{"model": "contrastive audio-text model", "dataset": "short read English sentences (LibriTTS-R)", "train_examples": 26041, "gain_aug_db": 6, "n_mels": 80, "hop_length": 160, "input": "log_mel", "spec_augment": false, "win_length": 512, "tokenizer": "char", "vocab_size": 32, "loss": "softmax", "embed_dim": 256, "encoder_arch": "convnext", "encoder_norm": "layernorm", "encoder_activation": "relu", "encoder_mlp_ratio": 4, "encoder_inner_norm": false, "encoder_drop_path": 0.15, "encoder_subsampling": 4, "encoder_layers": 6, "encoder_width": 320, "encoder_kernel_size": 7, "text_encoder_causal": false, "text_encoder_width": 128, "text_encoder_layers": 6, "text_encoder_norm": "layernorm", "text_encoder_norm_position": "sandwich", "text_encoder_activation": "gelu_tanh", "text_encoder_mlp_ratio": 6, "text_encoder_head_dim": 64, "text_encoder_fused_qkv": true, "text_encoder_bias": "qkv", "text_encoder_qk_norm": false, "text_encoder_parallel_block": false, "text_encoder_inner_norm": false, "text_encoder_positions": "learned", "init": "lecun_normal", "residual_init": "zero_last", "optimizer": "adamw", "lr": 0.0013, "beta1": 0.9, "beta2": 0.999, "eps": 1e-08, "magnitude_pruning": 0.7, "steps": 6900, "batch_size": 512, "epochs": 135.7, "lr_schedule": "linear", "final_lr_fraction": 0.1, "warmup_steps": 200, "weight_decay": 0.2}
Rows from block 3 of the text encoder, named by matrix and row number. Rows with one number belong to one attention dimension. Each number is 500 + 25 x the weight over the matrix's rms, rounded and kept within 0 to 999. All counts start at 0. Numbers have three digits each.
# q: attention query, key and value (stacked) (text_encoder.blocks.3.attn.qkv.weight, 384x128, the q third), inputs 0-63
# k: attention query, key and value (stacked) (text_encoder.blocks.3.attn.qkv.weight, 384x128, the k third), inputs 0-63
q.19:447535500500500500454500500500500500539500500500500500500500500500500500539500500500500500471548500500500500500500500500500500500500500500500500500468500500500500500500445500500454532500542500
k.19:500500500446500500500500531500500500500500500500500500500500534500460500500500500500500500500500500500500449500500500500500469544500500500500500500500500500500500500500500500500470458500500500
q.20:500500532467531564552500500500500500547500500500533500558500500500500500500500548500500469500500500455474535500500541500500500500544500500500451453500500500531500534450500539475471500500500541
k.20:536500500500500500500500526500500500500500500500500500500500550548540535462534500500535500553500451500541500500500500500556500500500500531475500530500466500500500500500500500500500538500500471
q.21:500458500500500500526531545500500500465500526500518500500500500500500554500500500500451500500500500500500535471500500500500500545500500545500500500500500428500500500500500500500500500500500500
k.21:500500500500500500500500531565500500532542568500500500500500550500500500500500500500471535500500500500538543500500500500531500500500500534500500500500500500546456500500500500540500500500500500
q.22:500538500500500447462500437500500500500450529500500544461537500454500500500593500546452500500500438567445500500532440437500559456500500450500500500500466500524500444552500452459528500500500500
k.22:500442500469531500500465500500500460500453458500459500500425500500442500500500500500500500500500500471456445500500500550500500500500500456500500545500500500457500500500500479500441500500500500
q.23:470533500536500459454446500543500430455475500546465538467475500500500500500500459500500500461500500500500467530500500500500500470500500500500500500500500467500585500500455500467459531500589500
k.23:465500539500500561500500551500436500563459500533500500500451459500466500541500541500500500464500500500524500543500447500500500500457534460534457555500500473448500542500500462500471464500500542
q.24:500536500500500432437500459500547500500500500500531500433457500462500500470540472500500500464550500500450525539541456429430500500460500429500500500500500527500558500500500500500500500500534500
k.24:544500500441500500500500500500500434500464500500500500534426440500500500531500500500533500500500500532408461500500500500500500545534500500453500479468500500461500500446500500500500457500500500
q.25:500538500500500471500500500500500449500500500465500500463500500500500500500538500500500433454500500500500459500500500446443500500522500500500500500500500500500500500500500500500500500471545500
k.25:500500500462500500500500448500500437559444465500500500500461500500500500500468534548500500500500500500451454540530500477500500500500500445500500500500500500500500500500500500500445500500500537
q.26:500500553500472500500500500475533500500500452500500500500500440500500500529500500500500500500500549500500500500500546500500500500475500461500470500500500500527500472532500500466552500500500533
k.26:439500446500526500500551500522500500500464542500550451567534475500500544500447500500500500500462500500543500500500500500500500464500500500500466500500500500500500551500500500500500500480468469
q.27:500500466500500500500500500500500500468500500500500542500500500500500500500471500500500500500500500500552500500470533500500500500500500500500460500500500500500467500500500554500500500500500473
k.27:500500500500451500552500462500500500500534554500500500556444500500500500500500500500477500500540500500537500500500500500500500500536500500500531500500500541500500500500461500542500555500500500
q.28:500500500469500544500473500529500470500500500500500463529500500500500540500458500500500500500433500500500546500500500500551500500500462543458528500500500500538500500526500500476500500500453500
k.28:521500475500500500500500500500531500440500536500500471500581458500528500500500461461528500500500500500500549500500500500500500500527500500500463500500549500548500500500500522500546555454500445
q.29:500464500500537500500500500500445500500500500500500500500531546500525500500431500500500466500526563456572551500500500500500500500500500553500500500530500500500500478500500533500500500500500500
k.29:500500500534500500500469525500544547500536554500500500500500500500500500500500500500539500500536466500500500500500500430500471500500500500500500500551500462500500500500500500500500533522454500
q.30:472500500500451500559500544500446500533528538500500524536500462500500500441462440500500500500500500500500500500500536473500500500544500500500500446500540500500500500500500500500500500500500544
k.30:460573500530527442500500462500500500527500500500500547546500500500500500500476500500500500500500463500500500500500500456500500468500453500537500500500500528500542500548500500500500555500500534
q.31:534500545524554500500500500500500535500500526500500454500500500500500500500469500444500500500500500469500537500466458540451530500500500539500500552500500539500500500500500500500500500500500500
k.31:500500500500500462500451500500500500457546500500500500500500500500500500500500500500500500552500500500500500500500500500500500500500500581500474533500500500560550500500500500500500500500500500
q.32:551500500533500500500554500500500500488500500500545500500500540500500500500500466440500500500468500461454457500500500500534500500500560500500500500500523542500500528467500452553500500500500543
k.32:500535500544500434535466500500500500440549500500472500500500500500500531500500500539500544573500500534561500500500450544500500500500500518546500500500500500500540500534518478462500500500500500
q.33:500533500544500500500466500500451500500500525500500500500500500471461500500500500500544527464500500500500500500500500500500500500570556554500472500552500531500454500522500452500471458500528531
k.33:500500464526542500500500500500500500500500500500464500500500500500500477537500500535500500500468500500500500500500500500500500500454500500500500500500455500500500500500500500542467500500500500
q.34:500419500500500500500500500500451500472551500427544500500527500500500500500500500439540470536450576500545500500500500500500500539500500555500435500500535500538500532500500500500500473553464500
k.34:449500500500500500500559500500525537500526554500500500500545500500500500500500500500471500543500452470554554500500539500500500500500500500554500500500500500536472500500541528500467500500500435
q.35:500500500500500446500500500500500500514500500500463500409500500500558500459500500500543500500500500546500531500500500500500500500500500463500500500500479500500500500538500465500500500527500464
k.35:500500500500452500500500500500550500500500500500526500532453462500454500500464500524500466454500500536500500500553500500500449500500551500530500500500500500500500500500525500500461500536464500
q.36:422500575500500535500500500550500500500500500500500500473500500500500500500500548500529500500541471541500532500448476500500500457500500454454500500525500500500500500540500500524533462500455458
k.36:500500500500479500500500500460560500500500469500500500500500500500500429457500537500500500500545500445447500500500419568530439532500538500500500500462500524500500535500500500500500500500455500
q.37:500500557500500480500500500500539500500500500500500500593448500500500500525500500500533500500500500500553500457500500531500544500500500500529500500500529500500500500500531500500500500500500500
k.37:500500561500500467500500500500500500500500500476500500549534540548500500500500462469500500556500461500500500500531500500500500500500500500500500500523464500500461500480466500468471500500500500
q.38:500500500500500500500465472500500454500500500543500479500463500500500500500474531500500500500500457556533500500539500500500500500500500500500562500500500459500597500500457500500500500500500500
k.38:500500570468500500500500500500500539544460500532500500545500500523500558500500500500533500500449477500500461500500500451449500500500500500538444500463500546428500500443500500500470500535500500
q.39:500500466500500500500500500500500500500500500500500500543500500547455500500500500500541462500500500500500447500500500500500500541544546500500500456500500535500450500500500500500500463500535533
k.39:500500500500500500500500500500500500500536500500500500463500468500500538500500500500500524500500500532500500541500533500500500500500500453500500500500500546500500500500449545500500500500454500
q.40:500500500500500500500500500500500500500448500547473468500500547500500500500545500500500500525500500544500500500468500500450500470500547500500500500500500500500470500500500500553500500421500500
k.40:500500500500526500458500500500500500500500500539500500500500421500500526544500533500459500540534461500500500500500500500542500550500500500500500545500500500500500465500500500500500500544500500
q.41:460500458469468500533500500500464539500500500500477461444500500500500529463462500456500500500462500500536500500500500500533500478500500500465500500500500500500461500500500500500500500500500500
k.41:500500534500500500500500500500444533500500500530500500500500536500500533500500500462500500533500500466536500500537500500500500500500500500542500500500500500479528500500500500500463500500500500
q.42:500500500500500500500426479471500500500557500500500500547500500500500500500500550500457500500469500500500500500500500568453500500471500500500448563500500500500500500500500500446500500500459500
k.42:457500473500531500500554500530500500500452500441500500500528500500522500500500500500500500500500500500529500500500462500500500500500500500500500500500500500500500500500500500530500432456500500
q.43:500530500500473500500531500500500528500467500500477529500500500500531538500500500474500463500536462452448500500500460536500555500500553500500500500537500500526500500500500500500500500500500500
k.43:541500466500500500500500451533544500500500455532500525500500500500453500470548533500500500549528500500500464500500500561500500500471500500500500500500500500569500500500500500500500474500500532
q.44:500457500500500500500500549500500500500564500500500464500500500500522500536542500458500500542500500526500500472500561531500456500544500500466442500500500500500500549500500500500500500500500500
k.44:455552473553500538500555500500500500547500500500500500500500500500500500500500500441500500529500500464545542500542500419500500500500500458500500500450500551474500527500500438545500531500500465
q.45:500500500500500500500500500543500460429553500500445500500500466500500500500500544500500551500500562557500500479461500500550500500500435446456500500521537500500548457549537500473500500500467500
k.45:500500500500518537500500500461500554532500500500546500537500500500500500527500462500500456500500500500500500426500500500500500500500559500500500500500542500528500546464542500541542540530500500
q.46:500500500500500500500500500500541447460500500500465500500456500500551470500550500500500500500552428555500500500500500500500500448500454500500500500500467468525500500536423457500500500467535500
k.46:500461554467471500450500500500500476550500500557500500500500456500500500500451500500500500500475500500500454500500500500500500500500500500447500500500500500500467500500500500500423500500500500
q.47:523500562500500500473565500500500500500500500500500500500500542500500468500500500500500462500500468500500500524500500500500500500500500500500468445500500500500500500500522453500500500462543500
k.47:536500468500500500500500500500500500500500467500457500500500467500500500456500466500542500500532500535500500500473500500533500500500500457500500500500470500500500535558500543500500500500500551
q.48:500500500500500500500500500500500500500500500500528500500500500500500500500500500500500478500543500500500500533529500463500500500500500530500500500500539500500500500500500500500500500500500500
k.48:468532500500500500500529500500500500500500500500570500500500452500500500500500500500500500469500500500500500500473524548500500500500465500543500500500500479500500500471500447500463500500500455
q.49:500500500500500500500500553500500500500500500500472500500500500500525500452463500500500595500500561500500500500500500500500525571547539543500451500500500556500500500500500546500500500500500533
k.49:470500500500500500557472469500500500500500500500500536500500524500500500500500500500500500533450500466455546500500500500500500457500500462500500449500500500500500500500500500500500500500500500
q.50:500500500557552544552500479500500500525500539451530461559500436554500500500500500500538534500446500500558557500456500500500464533500500500500500463462500500500455500500500500500531500500449500
k.50:500536500557500500470500500463500500523539500500500500527559588500500500441500500500500500500500500500500500500546500442500500453447500584500500500500500500500500500500500458500500569500500467
q.51:471500556500500463500500457500500500500403460500500500500466574500500500500500459550500500448480500500470522544478500425500500500500500500500500500500500551500500500500500500500500500464500537
k.51:500500555500500500500500500500500468500458500472453500463500500500500535500525500500500500500473500500449413500500500581500500500500500422500500500500500536456500500500500539462500500500452561
q.52:500456500500476500500473500500536500500535466500500500559500452500458500500500500459569500500413537433500500458500531500545500529500500500500500500500538500500500500500554536500500500471454500
k.52:500558500535500500500500500545500551462534500500500500500500546500500500500500500472548465500500500473543543469500500500500564438500500544535539500468500477500549542500500500500500500500531468
q.53:500530548500500500500466453500500465500516500500500500500500500454500452500500500548500500500500463500500500545500461500455456500500500500500547460500500500500500500500450500500500500500500500
k.53:549500500500500500500500500500500467470500445500500500462500449422464500579500536500535500472500480527500500500500500500500556500500500500500500545500500472500500500500500500464524500500500500
q.54:500500500500500556500500500467448550500439500500500535500500500474500500538500500500500500500500500500500467500500500500500500500500500551469500500500500500500500500439528460500500500500500500
k.54:500500456458581500553465534478500457500559535500449500500500500500459500500543547500500500539467500470472500500500500500500500500500517500500500537457500500545570500537461500466453529500500500
q.55:500500500500543500500534500500542551500500500500500500542500500500500500500430552500500500557500500500500500450455500500500500500500470500473500500500551500500500478500500529500500500500410500
k.55:500500456500500500500500500500500536500500500500500440500550463500500500449500500465500500545500500529500500522500500500542500500500500543500500500500500500539458500500471500548500500500500466
q.56:500500539500500500480563500461500547539541536500500436550500500500451500500500500500500500500500500455500500500464528542500462500500500500500500500500540500500500472500500537500500500500500537
k.56:456546459500500448500500500500500542500540500500534500441552500551500520461533500500500500500530500500559547500500500519540500500500500538533476500500500530536539500500500470500500531457500500
q.57:500500531500500500500500500533500500500500540500500448470500500553500500500500500454563500524500500500500552500469500500500500500536551500500500450500500500500500500448545500500500500500535500
k.57:500500540530500500463500518500500500457547463546452485500467551500500500500539500500500500500500468500500500542500500500554500500466500500500542500500500436500544500541465500500500500500431500
q.58:500540557446424500464500500533435500560422541500500500500500565458473500500500431536500455450500419500439500566545462464450500500500556500500541500500500560500458500500500467500500500437549500
k.58:545500500467500455444500500500546467500471456464466500500500500459500469547500558535545500500500500538465500500500500500500500546500531500467548500500500500500470476500500500500428500500500550
q.59:500556500500500458500500442500500461500500500531500500500500577500500500500500500552500500449559500542442500500476425429444538500463500500533500500500462500500500500534500500500459542462573500
k.59:500500470500500500470500529500500469500455500500464500543457500462457500500456534500547467500500468560500460500500500549465500500500536500500500500500500500440470500500530500436500500538453535
q.60:500500500500458449500500500500500444500500500545500500429500500500500500500500500500500500500557407500433439500500426500456500500500469500532500500500435500500552460468462438467500500442500500
k.60:500500500411500500500500500500452500500446500536465500500440442500463500500500500500548500473467500500406500500443500500500500500500500500500500500500500500500500500500463500500462500500500500
q.61:500441500500530500500556500500500530500532500530564500595500524500500500500500536500500500539460500446534500500500500558553500575500500500500448538500568529550466500500500542500500500500500500
k.61:500500500500471500500500500551500500500530573500500500467582500562545500500530456449500545540500500500500500544536532500500469500500500500500536500500500500551500500463462500500500533500500455